{
  "dataset": "short read English sentences (LibriTTS-R)",
  "train_examples": 26041,
  "n_mels": 40,
  "input": "log_mel",
  "encoder_norm": "layernorm",
  "encoder_num_experts": 8,
  "encoder_width": 160,
  "text_encoder_moe": "expert_choice"
}
Rows from block 6 of the audio encoder of a small contrastive audio-text model, named by matrix and row number. Rows with one number belong to one neuron. Each number is 128 + 32 x the weight over its row's rms, rounded and kept within 0 to 255. All counts start at 0. Numbers have three digits each.
Before each neuron's rows are labels from the 100 clips, of 14848, where the neuron reaches its highest value: "responds to" is what is common among them. Only what is clearly more common there than usual is listed. The data: short read English sentences (LibriTTS-R).
# fc1: MLP up (encoder.blocks.6.mlp.fc1.weight, 480x160), inputs 0-79
# fc2: MLP down (encoder.blocks.6.mlp.fc2.weight, 160x480, transposed), outputs 0-79

responds to: the word "you"
fc1.244:126093140074152173179100109086167167090180080157115130143103075103117093160144091100144138120216075114085139145098109166062154133121146165190150169159165124144167088098144129150113158209147076145133094121098127105152152151114137149096067076
fc2.244:107083155104153142141134090158105056143090145131122117118127124119109094117170142081106136143126094101135149154092116092096128055139102147125133102135117076179175165173171135190130156127151108155119108170130131144063178161150174189100113128

responds to: the word "you"
fc1.447:189048136079111147143119130172113120095167116170124054160172100148102102166203137147144198152146087096079150105125163166094137108166126182174083181138149151138154118148112166132135118080169123129112120029105160097129170152138130094077090084
fc2.447:121137151120138173112131102130153086162136135077139138132090137049117162119204125145167108131142102130131122086131160178092114127123101118122166136094167150179147121103143160163105148066158123147126140043088111162056092188147160158113092112

responds to: the word "to"; the word "of"
fc1.208:135098123199157181148148125121159178141150094115129121135151169119157146115086156063119139128096146165178102076123148127110110086117137125142157159079134115128093212176156098168142186154092111158129066075139146161179152098047099142145141112
fc2.208:153094102170153084086185131145134136124148105118143087125130138143159116155128139125153200110082144140097104099117176124093065108147153171122167098131164150143108091152114131179153118180097106111084113177143191178123176156132060183071150113

responds to: the word "he"
fc1.238:131127159153138120150156148102052145083087100169093131128098131110150105093169098142137154104133171145167095116104108095039139183174123085147128062075191187110139151126116113109145154098121115128124104150139114147146137080129142126128150166
fc2.238:102186145148155189108139100079128125109100188136186137064074122143112111141126146132121115106140155124115176146203129135128149163096164113075115164173082149108168126110147093132103074136134081159108126151166182099175136155126139090160152177

responds to: the word "said"
fc1.432:134113089206101143149105132117181175131130067133122115141166139137153095161076114123166185095134151155134079116141124125127107156157172093180102122084120146134117132160184089149098149159135109177197128130157162131094218103071163111095090091
fc2.432:164083096159146143128129118121149167143127124083112117116163155175165121153158104166103184062096183172135132106143113163107069127158158133144142124153103168110093143154156124161164126170115088132178104114146230164196165095105123089102097104

responds to: the word "he"; the word "was"
fc1.198:134144160188164116160118173105086152087116130135114089119089096099108145149089108091163092095143150123113105125124158077122136120159145176137104088110123151102089135137158100142161131118152130121118072106099075132176115084155118091134134133
fc2.198:138085133173143149077152090131113163138137164119082100146119129210081131123092115145173173089131160144090109175165162099108179141105097193075097084151157123078128142127134139103112127180141125080143120150128102108126170166136152122171132141

responds to: the word "not"
fc1.141:071113142129121102180113092154104091122098174149156121105152121200101160105173138105143205098100206143135131081142102115063131047149093144145170133162120131112128161146131085136137138138098110134136162093123116114104111120135095130056170125
fc2.141:102134119101128109073125125105140133167114156168102107058089122106143089088196109106085108138103145206116093148139145181140152122129159089149172104141199140105122138084114083103187068101124085105189110128168149136193214146161120102136129106

responds to: voice: male
fc1.119:093074124122155150097160141073172171127122091125124117129133121133118090066104146095149167118124105039120181176132196160129117125117078125136166170143108097165093181105072135140154143118108012138148120149190126126143140166151138122091133190
fc2.119:059121181125142160133168117130112106097109162103102168132136136144136108159146094107130104140103106196155114108112109065081109182144159129119130108130093088162107138166079141122137153145175143105098157106119119151199097159220173098159120122

responds to: the word "we"; the word "what"
fc1.369:106139150184121155135115160122166104154117126180138137098158118192103151103159119087098146166097141126218153113082132120163109135109116156114119167183118115105129184100088060134133145146135145119098115127219080061095202155091104155085163154
fc2.369:113128185186138131111085124076167108137181185079113106137132111132113133161132141165122098173083135103091131187138156121093128130106124155136114206073134126113133149174084170121090138158100098112172135103108123167154182176128136075112107168

responds to: the word "said"; the word "he"
fc1.437:161131179147137114162095112114173138143082174175110093077102131121104113098160163116117137109215127193114120151153131058106124100124146150102110114129130144124101120049123136167100086139160148125142077144160175143105071100150124158131187125
fc2.437:182118144114151066161140136141137097096109097136118091142072141159124131135106137146088150195133154088105087182166118043163189181109100139096129123123130172116118112103095135124146118162118110122084098198129131166037137128100099152101074094

responds to: the word "you"; the word "know"
fc1.233:137162114134163141118157138148153130112124135202143095096074130139122198167092051148107121158147188128122099169144140174143157104126153160144105109120177170133154134131109099096131100139114146106148127136136149100142076103122081116064173136
fc2.233:151085114108147128144198175140136133182083125164142130106110161177110101117193152136142081122106177142132164150059113106161119137137157107139128110068088087144130144143095079119103100150148129129143155151182089127239182100119122118117116068

responds to: the word "said"
fc1.441:127145123059137125106120126130097166115128067120069101159083134113160203070159156141141128126165093087111120098111132110100119115142120112192183137164099155126087122169126100149135126119154157150114124155150146101144161166074141135108117115
fc2.441:121070131160106126136170104099198216106098120077116140134074092141108154123164126160121128130161143121120087117090144179077141125159171186150160067122086167133106088050127132183087075075097186138130098118178137177153078138067123150130163120

responds to: the word "of"
fc1.334:112127165164107159149151133147143157135130068101125119144135109140175141127127105109162170115118181137142077077159172130147113079129161148131132126075131157125098161140156110175128198136053127164169128102127169123167169106072116126151127133
fc2.334:135092097186116109108146121092125158151142122169119104076121158117124109159098147107159163105118149178135147106090142113099082110158129174125101134097120167162076101205094094163145104135162105110107106116140155132150180118124148184102187113

responds to: the word "and"; the word "then"
fc1.7:111145158140125092175151108114157133123174133196147067156116112125156142228094099121112092094194113093099044177110186135143170091098128160182129094115184146101166144113133089108169139125124110131088115101122156117173123126115141151079148085
fc2.7:077175187174132134150135096059089195147112175153070094138137099121165166179162178151159114084143117120108104112117148109131112127153126209134132101116129099065100130106100083141168137132157079094075116161138100157158138110082137051128153059

responds to: the word "i"
fc1.215:137147122123122137090205103120124108119151101148157142110116091100197140156121149158139142113145110172126099124113147154150178092121115185159121159132145146150130142127059062083069154181114122114097108045089141160081115136135119124118184099
fc2.215:155120119070109046090167141074110105156128085154129144139134104164115110094172074120065176105136123133146159156076112147182147148127160092121138139117118102119121153173116187143140088107090152110159134103139123097130126135095110114166125077

responds to: the word "is"; the word "it"; the word "a"
fc1.288:152135110143116129088135106103094144104128156069122140108137148119150125123147121100154133145148112200143105101150161080118108169154153128130133104201189170103128095131177072150195172171023136124107101149161150146130131079113054086082101095
fc2.288:101143062134154112161164108127150157111106146150114099142122146125113140060160131147095229131145182150138140170155058197127091073121165112160134180150101113131103141124161125185095109044167146169074110117099156122079096135105138144090118177

responds to: the word "he"; the word "was"
fc1.152:126129191181113078136141130213111142125109132064070092090107097122133137102113158138150073127117134150173119143129158055072157082105113129167151131142119141124139123135173174136095101175132088138163123162187104092185099086156108136148170095
fc2.152:134119121072092102129136085115128129170154145166186074154168127155077113146100082102144142113146154138114066136133123097134186124065132139136158166130111140124162179173158077077075081157132129132178072150122124134111107168093143160140172161

responds to: the word "not"; the word "he"
fc1.42:137079170112141107061147194144172145125136136143095097120119153165165166102113137113173102142095129137122078137136139127106136108164122172148059120147156187192152085081172117133137061167139074114165183107169085152127160130113070081137128109
fc2.42:088119133139094151158183129177091171118103103114152084099105152098076101087169143092150111158152185160149097164158101125106132183103098093133155081085155144217139110126020142106160068131177080178114129150128148143107157137171087135143110080

responds to: the word "is"
fc1.374:140121072171182133120123130150074164104099120091123106130170093120143086092124113123173094076186146158129152078134160085127120194201140117149088200170168140124121181135124100148104108131078101122072165090115134120108085181121117154078111164
fc2.374:066157090107159116072127121119160179123124099171142067099117094145071154096132149183170138132113126142119131075167140139143115189143121105094157146042136139086134191123188109179143070099059108146134175105162116136124117142057146115121087178

responds to: the word "it"
fc1.391:152151112105053155088115119081151165112183136167112083126071146171109109161085147152119138160140090185163121095168136156188118120159162161177158118163077144124130101093138105165141078172153118080110169104125146104109100120135101135091137117
fc2.391:126151129103140135128093137138103126158119156100155144087127149132088144081170134133119156115126125153174103140122124104151123126107212108023085097118177118137128101114115142067172082126143128192108146106118085070122118154141108137133122085

responds to: the word "to"
fc1.336:110124103143147124172093134125155125112109051103145120143167166157168124094087100106132152134123142176118045109161145126141113122154145115148155109093106135131094134202194111115109174156122106155208118125199168155087175173066127118094108112
fc2.336:153090103145131129079107109127158161127121150112159086154133146136153124137151140148147186072121170255145075120142165191127073112151127136130141074134157153111106131169127126192148063178091112159105100091131147118141201141124104128110126122

responds to: the word "the"
fc1.34:103090171210114098124132057137134076120111138157096127159127083083081050140142139198144104128091119067118111163208062119120121146129122146142095160121155153173170188131070148087122140125102101122108152083125187152132116147095129126115100130
fc2.34:146127092139149118091153164126155116151124167112126152098133167175164078106111135126092104083199124140163157118123185132160150143167183188138126193076094071158140105091150150130151181167165109109102105092083110145171085122196149058081148135

responds to: voice: male
fc1.306:139096209128096060151113180152127126091111137118145095093147184210122192137088086171193115159090168132140048143160151138087177101151153133182108183111144051117114079070134163113111143150095099143127119119166109168123137097104074156095148113
fc2.306:153086143108149168184174198091038099118078164163149140172154164156124144169108148123125211112172109120163132209082071093131088138083163079168080125103186113135111128091155093104143111103159156120103154155106176134186154102152063108132134155

responds to: the word "not"
fc1.47:109129119106146132162075158120146111125095079132182126107082111120145138109138091111104133155108119107165102148166129130096086142169176141134108078162169085189115168136122126103127101134167115088134168100101154137048199101136090113100156142
fc2.47:127180129102141113126081162153135194140134134127090103144056168128146118182172153171127141143132095061159152138209084115121125113108113158124140121141099129077094140083154130091124168152171123145103159137112154115039156100079148126068184136

responds to: voice: male
fc1.54:136132175149104149131107120117131147056115145180133130128107139143130171084103105151129078119119163165106101165168125052147175114060118109104172158083129037153151127134094171163111098171167078112083096088110169132118150105142120089089129161
fc2.54:111122085123145168092179170122122116137150105122181109087109108157140121136105148168094059097109048147092106202118145142121123172152140127077104103109110131128132115136146050108152110159138160139158154097098091151160160159141139125139118143

responds to: the word "was"; the word "not"
fc1.91:140084149136121184158153130140087081146145068220140093132091070165105115117169104125132130125108137130123077146134094122110103147120164080110120122124057152108142124110111080087083133160153178089143158208160158153115134151130075072089179074
fc2.91:132118099151191151169124143065165131159127144089116144142199171084129091185115159155102116140099186112079126128158105082143189172156103125142125141098147147117098092128137113098147105143102102089080186183083123138084138134161103147059103145

responds to: the word "of"
fc1.188:096151160196171136146088158134114152107096086102086171091112135099161200112140113067163157119129121146165101147094136134113098125148097148140171104134128175154123126161135103130131154139069088164116084137195181176156155123099094113058087140
fc2.188:126113131126120099087183133101121149115146103159178057130109096143107076145143195180087142083120180158091110128178132126122105132131175190135096142091115099110112162155072140130154156157123145138076053113152158065146120067133111152164188153

responds to: the word "was"
fc1.267:123113117156107136135197122113122097140106100117094102097149163117133161093162164072151065165099104095164102074126120064136063140060192144101141111114133108075127128092163177137116129133126077117157098151171185132098092145168159144116162122
fc2.267:163135122099112146125137086203135113201158109162106082133125105191163153133150079127092194123110148115101174162123136144153139066101136071112102131128186116145137066128079133125125139097127116175158164140143136144119088160144079062090127172

responds to: the word "no"
fc1.475:209083174137156103138168145175148070118114117100161110096120101091167164152142171095101093149155125111075214159135144136100084079193177150131132152075208099132162146113106091097093110141127154117117124132104145045097126128146155148081120113
fc2.475:104131128072153140175143101211110054150135094156145128088101148077176131133144166147139134121141137133126156101126110154159136152129157091152172136157132139122164122055132140137126129099194134113131158133163172164118136132137233175116132102

responds to: the word "we"
fc1.190:097087194154139093131136163170125078138135153134106136091189164175075145162152145109108152122099103131141127101157144130104119069118113070117136129110096121109120135063090107185180083137115149097122150063149089138154188141120101108095107103
fc2.190:105092118170129153086120138077141100078133125119118080165157159131113122139140142170106121216103175110113118114145078153164085112076107092163163161144163113115113185150104156191117146125128110171115135182118118136145196124116122081047102120

responds to: the word "not"
fc1.84:216135129083144177120118100142088167103145114160169081058104185159082139165133173160162125130088106073114131096127044135132114064118100106116137123069157146156082138118146136089144097148161111110117077141103128105132121120082070188080169147
fc2.84:101170121137109137175122160134081152197170156162118153073181127143158099146152081100191140177185078133134145154125088158137112117111205174125071104137112168132083160124099088155098095144106137077134128157109096098044109144136080130127164115

responds to: the word "said"
fc1.274:078171118075115150065123131139177192133115114081140066132110129121084086149101127064121102115171129135128100125156046113140170126151093107201114140123076142149128179183096135143094160096125114202143120115142155151115136094114082153103119162
fc2.274:075142147146022138135178086157203128159159100106088123116088117107096143100130067098127101063145109149109129152147120069165153138156105102139161132127129185127126173106065145139141188109140155103134108101138071158141116103125109198178106132

responds to: the word "the"
fc1.364:130099167212173083114099067165122171102163147070067108104177067063085173120157137183205102087097115100096110137135127113135130176191106151195110202110160169133156188145090119158111099133088099118093149082122147132146136153098107099110101174
fc2.364:073150098148164095217165128137169110070130112168137144079131116130148112133173120192146111120155104161179154058123121133173119122187129117093137159134067084111158175140140119120111117130132152081078117137103166152177103166139135128118101131

responds to: the word "to"
fc1.174:093130144147139148156142136149117155144161120160142173084130155135144129143110156052123125103080162202165104112097121109116058097066130123151128110065110134189120120169105100163128188122068086136112111121173171151154133118116087101109114144
fc2.174:162099092180187125096156118094141174089170116133158050131173155141132086131146152122120181148120127180104111094141195115132084111151207132151128163098158125154076147196094138173169128138151122060079112134129151129179103096108106161114196148

responds to: voice: male
fc1.186:173134091135114080135146128171078082109129135138137094147113106125121120151104129167153071094149180136131065052160158135031081085067132128145079162114170190156188090115124150182120125135175160172093092119128111149170120102083073130137159098
fc2.186:186108183073126132119196104116103101135082108086124158141109108161147126088129205171127103108150146092087101160138144133158124129096094055120096161105141070184153146141154153172093186136117055150154148147177086102130165105110150163083164148

responds to: voice: male
fc1.146:131089119122069160128078117166141196110125112182142156126142170141105153113160110140120103163114186011140117158133167156137114087133079167135121130176183150137153135078086087170074137136120078108116166082120126182138134151114127072082195114
fc2.146:091170096138132132080204139201165144195099144081135121144108128120144135133146118144137110143148133171117083120187172127134156140113045160146115095141157129147122050153099152134140170094123113166122145101170161154113077156139121115133141136

responds to: the word "said"
fc1.145:103118149054123141118148127150156127129092113127100182190138141107125132145168155090110098185113100105147104117103124054142120106140119078190074134087136159128143189111067119157115139112106117095090211147106140141109111094147145094086173148
fc2.145:146152122041131125135121113142122135180168169153143183140099119137061221139182134131073134167145088084168120152119139081079149137146123081154154119145070117090128110112140130153128147147117163086068151162092140134196081101200153112149141106

responds to: the word "he"
fc1.332:116126121128183119107070153079117166109065126140154085120116135128119123129177161137102098073137103147082119121115186126176093167103162104145105149163185135193181145178151087128188119139110136122139105141079117101094113082084131080138188159
fc2.332:118170134153106099076151096140174094157095133139089158178078109158178174153181113127139065167169189128142146092174109132134152170152131129087143132097125111083096144121074122109090123106152080153172132123087091084124100085115137131113097140

responds to: the word "is"
fc1.411:068125137138157163098186126104095142127179174152155112130146131065111146138140152122182134100157118096115098101114174140122109123181188155123117182210108143174075082110158104136149164087094109119101185109154158190093098148181117129109144084
fc2.411:134073131141151138119136135172115187128080176164068097096120099106151089146170090107216137129146137151161109158170138100156120126143111091106157133134098103164095178107153126134101129132121112135143176063127116162078139174125141106146110145

responds to: the word "he"
fc1.388:100175146145099118069191070139148135160118128149090166108110116147127191115120146119195164106108148153107151098235101143102124146137131186105116112191138107115129170147068097097098107171103174114110165105142126164157121149094095161088147177
fc2.388:146121106107160158161119153168097130096062094170127185143105145181108077103076140151096165113133176150156162137138118099105128102054120071114126137089164149103135121108170140182148066218139166111116131092090123178111125132132123128169090093

responds to: the word "and"
fc1.467:120078140102110127155122094189106136132134110156108105153063080170154093098147102124123148163108095142108160099155129094127090088116136150155135104134156157080157132100133101121107136167119183132184072117145134147093074107181151122099175147
fc2.467:099127093155164094126147160098131128119123160101190126148134097162088103097179118125074162139104191140090165157128162112112129159121134139130187138101115120131084138122095129149132144091138177135152146109165120070087038116137065097163148151

responds to: voice: male
fc1.3:173150133115119093124110097099075125102128146131102146144113105124153103123107063132121143135104131165109083144133133130105054104176120152152101131166145155138141127157139173163118146139123063182042100101179182126092111092141100159139159125
fc2.3:119120123082152114119118074079105115160117139105098148135115077105162142131180143140146118112137197099111132123160126126145119083138101073202076147131161157130186107138114172157120112124191105144133114083191121124190082111135114209168133082

responds to: the word "i"
fc1.438:098087168156141141134100131161123134185105154099154057129106122130123089148140165152116033062117127185171154148142170112144134157129156105101117120119166125154155195065071129116124071187181127152098093085093133087122112104123094100128180181
fc2.438:174182116152136126082142100102115160140105174117124187088083137121154146152066149075093133091175075097148151127100160147160176200125121131084198126073062149108104124123176095113061145120137144126112121139103114139125132116131165125089118132

responds to: the word "to"
fc1.285:118139127103109088142131085174117103112130113152131068124124089085141176135094160107173092131151141142075157111080113189143132100117160161132138192132087074141113111102161172153140158098180108167144104157113093124092091094112090154126115086
fc2.285:113075119100115093130154091083129129133100165183100116061132162159153115122130148085112110137135154117151111153072157164156133103152121136077103112102118140059117132145095170120131125142143079119103151139061159188103154161173107082079160129

responds to: the word "and"
fc1.12:134105144155103141081104155123091140123072082105085158148159157104136175091133132089143152114119097115130117162131182135103116081109136121122114168179142123151149122164105124129162147181116138124140110187086078131132123124119113136172167141
fc2.12:112147131096076157129117105141097163089129121210142162140145104178118167099068094090127116118120075130111156132184158166135131152080131063147129137097097142113119059188149179149176206158177100155100131107074147077111097155101172156182146087

responds to: the word "is"; the word "it"
fc1.98:116165149112160080146202172083148126072139104135181087157110076128151180151116088128124132132137151094141150162156119195119119071214101073161160071133103140157130186084108136134130093036116065099127126097166161137109127122106102145130145123
fc2.98:144154107142113172151146180029132099103213129132132118108144164134116110126127103148171108114135151114154121106147164150105156189144183067100194139131098068054127105131153148140112134137110103125168117135118172057138168108165150172130142112

responds to: the word "the"; the word "of"
fc1.24:165121114157132195159170085110089110103135120150127105189106179113127148131100068088141132091105143184133169066076096087129084158110116153174182153134150117127089153104159069156161157142040163119098109188165136171166094119085102151124147149
fc2.24:210087101151161114096166120143132111148159091092133084126116071175166112074118154170190140101142143147108116075081129136105085177144166177142152143135099159144101100085121124173111169130069136135095065130116151162154146141070131138122185149

responds to: the word "you"
fc1.104:171132113158100137161150178134114131151096131178121144070134115155114116087099123125142129082154211108135097176141165161067135118179126177157172131138100181087146190074133081110089125118124131060101119077128118128071198091138127184084159125
fc2.104:126125112128150147135165098115153103169151132125116152138116124090105101140115151121111046152170153149069105170108107118099140104114150124186133096114129082164115148112117125074147107164133118105204143160136160197162156104141151110088092116

responds to: the word "no"
fc1.289:165129156134169166129114121234130141100127138124133050068131155082124172087106176141120117120157170107135201105151143136151161148110166107177157099148139140097120179076130135116092112147131138046116099116132125095107177129111136134069188080
fc2.289:081150089105138123177161112160102093171118131093135148103105195153153090135140168129123083097111143158119131119098131155149117132130167146155139131112113156125091165131117163129124104102113189140100095175172215092137112043152175142107157073

responds to: voice: male
fc1.297:101090110120127140168107114111170117166118092200151117101162095120147100154102135088130154123177097059129133142167116102113079138123088138146143079150165142182171188114102083128104149125133132156091118121098159121093079209077128131123116123
fc2.297:207112115112059121171119071125066177126165105118103129105140173069118114157152164162058155121140105108110106092151086057165131127106089106112130104126113097094181125143104126089117165156154100146090114160107206144095089184180122134126125179

responds to: the word "he"
fc1.365:079168124130163153154111144161118139148124106102121121114113124133137213118136095085153093173165055161119088212164184103127099147148172153101146129176169214167132141122114088127165110166130140103104097165127112117163078155155091079056152104
fc2.365:112105162156129232085086117151144134146158145124128110143155110147135130186147091117127126136113140151123198112120101151110113121139127134140126156081092166058181143165098124116154159091163090115149129137125163086115112171099075041100110145

responds to: the word "was"; the word "he"
fc1.357:116152098126111172151157127086141209080078142135154071115132185119092165083104103150119083124129125113137167122080168171150148071150158149089182082137158123074151183152130119113141111084095173082129102158154122066113170162137165115168217202
fc2.357:116107155209132195193126182115114100173124156063111127083146093082091133101132094163140110100116203108132120070087104119152108122103133149110165166137111186131112190067153139117143101130144157119136145144110160086108161154119139157108079087

responds to: the word "said"; the word "she"
fc1.252:112047132154175092115122131142107121133060112104217180100079070093145167139155131097124109153138113132123116110111104138151198120108095141132134135158166154153122096134103176081167105088136137136122084074099109149112073129060109183065196113
fc2.252:135093161125078149181126065091156144112110120145108188148106095174130131174112160155121118056129149153120148144144115109099126106088111144134141136116114170139171105116092111136112094173124134133170170145174122193119162152118174106098129148

responds to: the word "is"
fc1.273:130147155149146113119185148155130087118113096133192082086156121123105209160139109124094167147106089085191065131145129160146144106154189120155152114120179135120185111104128107157077065133150107109145146102153096137103106170116136112149151139
fc2.273:148116114143149169159143099131151102162097180101145127140143132136103101094092092144115073108125148116117111123128099174133161173226156135103176108109102141031142078131165113104136084160047147121172162132118133099160131146171093160084133198

responds to: the word "the"
fc1.310:110138086206100146148099110143166201103157089126131118103185130165153148114114146119129154091130185149094051088166149133127106129125169137124137122079116125135155138156161077147127158101039141140219127144140151181098181125079100122109130124
fc2.310:153085112143173131107154072094156158171175135094116097133140106140161143196144132125077168096124142194158142105075138115136081096183177125150108115095119148129063154138094076098123150168126075088095134084129169131200169078075094134153122145

responds to: the word "it"; the word "is"; the word "in"
fc1.326:109147177117116101119189155099123149132135085179090100147076099131124151194148081101127177101207120159121147167111103166115133127135138095141109162129142141171143149107139147156122155131110166133139128113124149169117052164161122108167162108
fc2.326:140119134147092094105108113084092101167123156182118113149130103174170128116140151107103104085131101143095129182147153156162167059160104120140137118126068141082146175106161185134144117110146164146113109108173151146161148126121160123171154172

responds to: the word "he"
fc1.476:186130133127135074175122096081115130127088168142110132147131149100122143096111118124136098104112158190142135122145193154060150124170176158112105093151161122116084108144134136110167151139133152125083091122127137126139078099128111147136135100
fc2.476:128144126154129101135109095127135080107122143150123134160065083125113130080123093118090133169093174153155152137143132081098134155106100202129147081117152173149114128156125089140108155130175105182186134179124144104105081185111161146107158171

responds to: the word "not"
fc1.151:035147177152135152159113120102070078102113185123127047093178168127123182127145109139158150058134100153135112098161133124139142069152169122133144133130048173106136115137127126132137152181090134069105142133168135114082098125117165161121185125
fc2.151:103146170136134128131182109098177161237155166120114106109096110111180163128205108125126122116139196084171085109107137148124148081127168123122115118146161136083045141089134097088142074121160137096161178139143150093150172133176124129136103187

responds to: the word "yes"; the word "i"
fc1.88:183166110127084113136121172120151157090130137120157070081124089116150126181109110128128071104127056145113159182108184113179133117113175198154121125147188148100149137148098084123179139109189179114130137044144107094110185176099157146171162099
fc2.88:119106140143167146188206097146154127134198138121099148069112137123223193181112157159088119134132139122132171141151163137110125144120045113161039133128111077084100168156096162124124092129153136103060145169142055116128104116127144139127135137

responds to: the word "of"
fc1.472:089124144134179114118129051152081137081116094138136118120169114113185141067139073155181114157156157126105083099124137093101132136137144167121124088159169101057135176134160129073113212147041118159141160123102129155123161135112131136149133144
fc2.472:072219087071122146167194179121088092167095120139129110159105116163101115124094092187178129095113067113084216077178141141148140129128125092147123162170114135129174064124126112123104080136201105119129158095154140107129168115120195137115115120

responds to: the word "you"
fc1.83:167086156048120136081157109154077099120173106132116085098148140120162100112106164112151181158163119087094127145138185148109152161133112141142120173126217141177140101128094197074098166125160122132140166098115114142179123118114155147129109055
fc2.83:197160108127173184128159101096170112170152155093113050161129169167108075109120174136125140125117138133138178095079124145070111185130132101123165155107164112147087128130118134128119091102150147131149121087100125134047149161153101108187151084

responds to: the word "the"; the word "of"
fc1.30:118153113132185189123156131147100180126158100146111142117114088104134124143083103103161184114088200135112094135129137131107058131073172143131149146119109144168124124188136102155142183096081114135131092163126129153159140130086051125108151131
fc2.30:170083062182127093143194130124135142147146133165143043120137189119159103112133105128096119096134129191155110089122162116100086140166142186149113114067166145153089156146044115146158086125136147098048108095126120139182140139104084219122124099

responds to: the word "the"; the word "of"
fc1.366:144075117182175153125126087171140189135094130090151106156149104116186131118095124176143044173134082139043117137139140116150144154143127206150188105130113070086141148090140214110151124147064070115119142073096158124134168129128124139153125141
fc2.366:114156107117158129134143179112085094127116114137103177117155141152129111111113153183101058072169105143120123155177147115162187095180072137125154167134079119107157112116164132119110126164144134188145065141131155160071166096145180084080101119

responds to: the word "it"; the word "is"
fc1.92:096089189186157118076190159097119139093156067128148130088126156166170180177131111094151127094082124151160184113095106143126168094176098060075146180138101108150117160129115112153095175126167114132122117118119162131072116122128115107196156177
fc2.92:137163105143069028109149089096091161090070149136132139173146157141138128134113101141108162093143119144152141184125154175130152131145091139114103142131108101077086120166115075196148063125112184129157119157118141089190181134090097118104104067

responds to: the word "yes"
fc1.398:122090154103096165137148142089091103070136129089131074131118147093175187196115094149086134119181091124086166199102149129129088106125104143125078085118151156131136181142164124106114078117140146081107158148127173062153101117131097132119120129
fc2.398:220158180155132134130152149103124131154100110096120141096103131152138127163147177103169093092136122088087175147092102103155118162110101110116181100169122126089096132078121152102151137087108104135126160137145176104095180132129167153095140078

responds to: the word "not"
fc1.345:135089145152153185157127136143141133135148099127203082136095118136126163129140113142157150093144098099087113140225077085085132089111175116124102097100175076167104149101137134063131096133156103119179165121147165109109162099079055103078193124
fc2.345:164126144112165189192074141161146144152141115161132123079081150133192138174171156123101167150171100152151055169123108109125087154096211148145122081126123148160068082135117085101114088144123104068132140136094135094099142146153116106090120109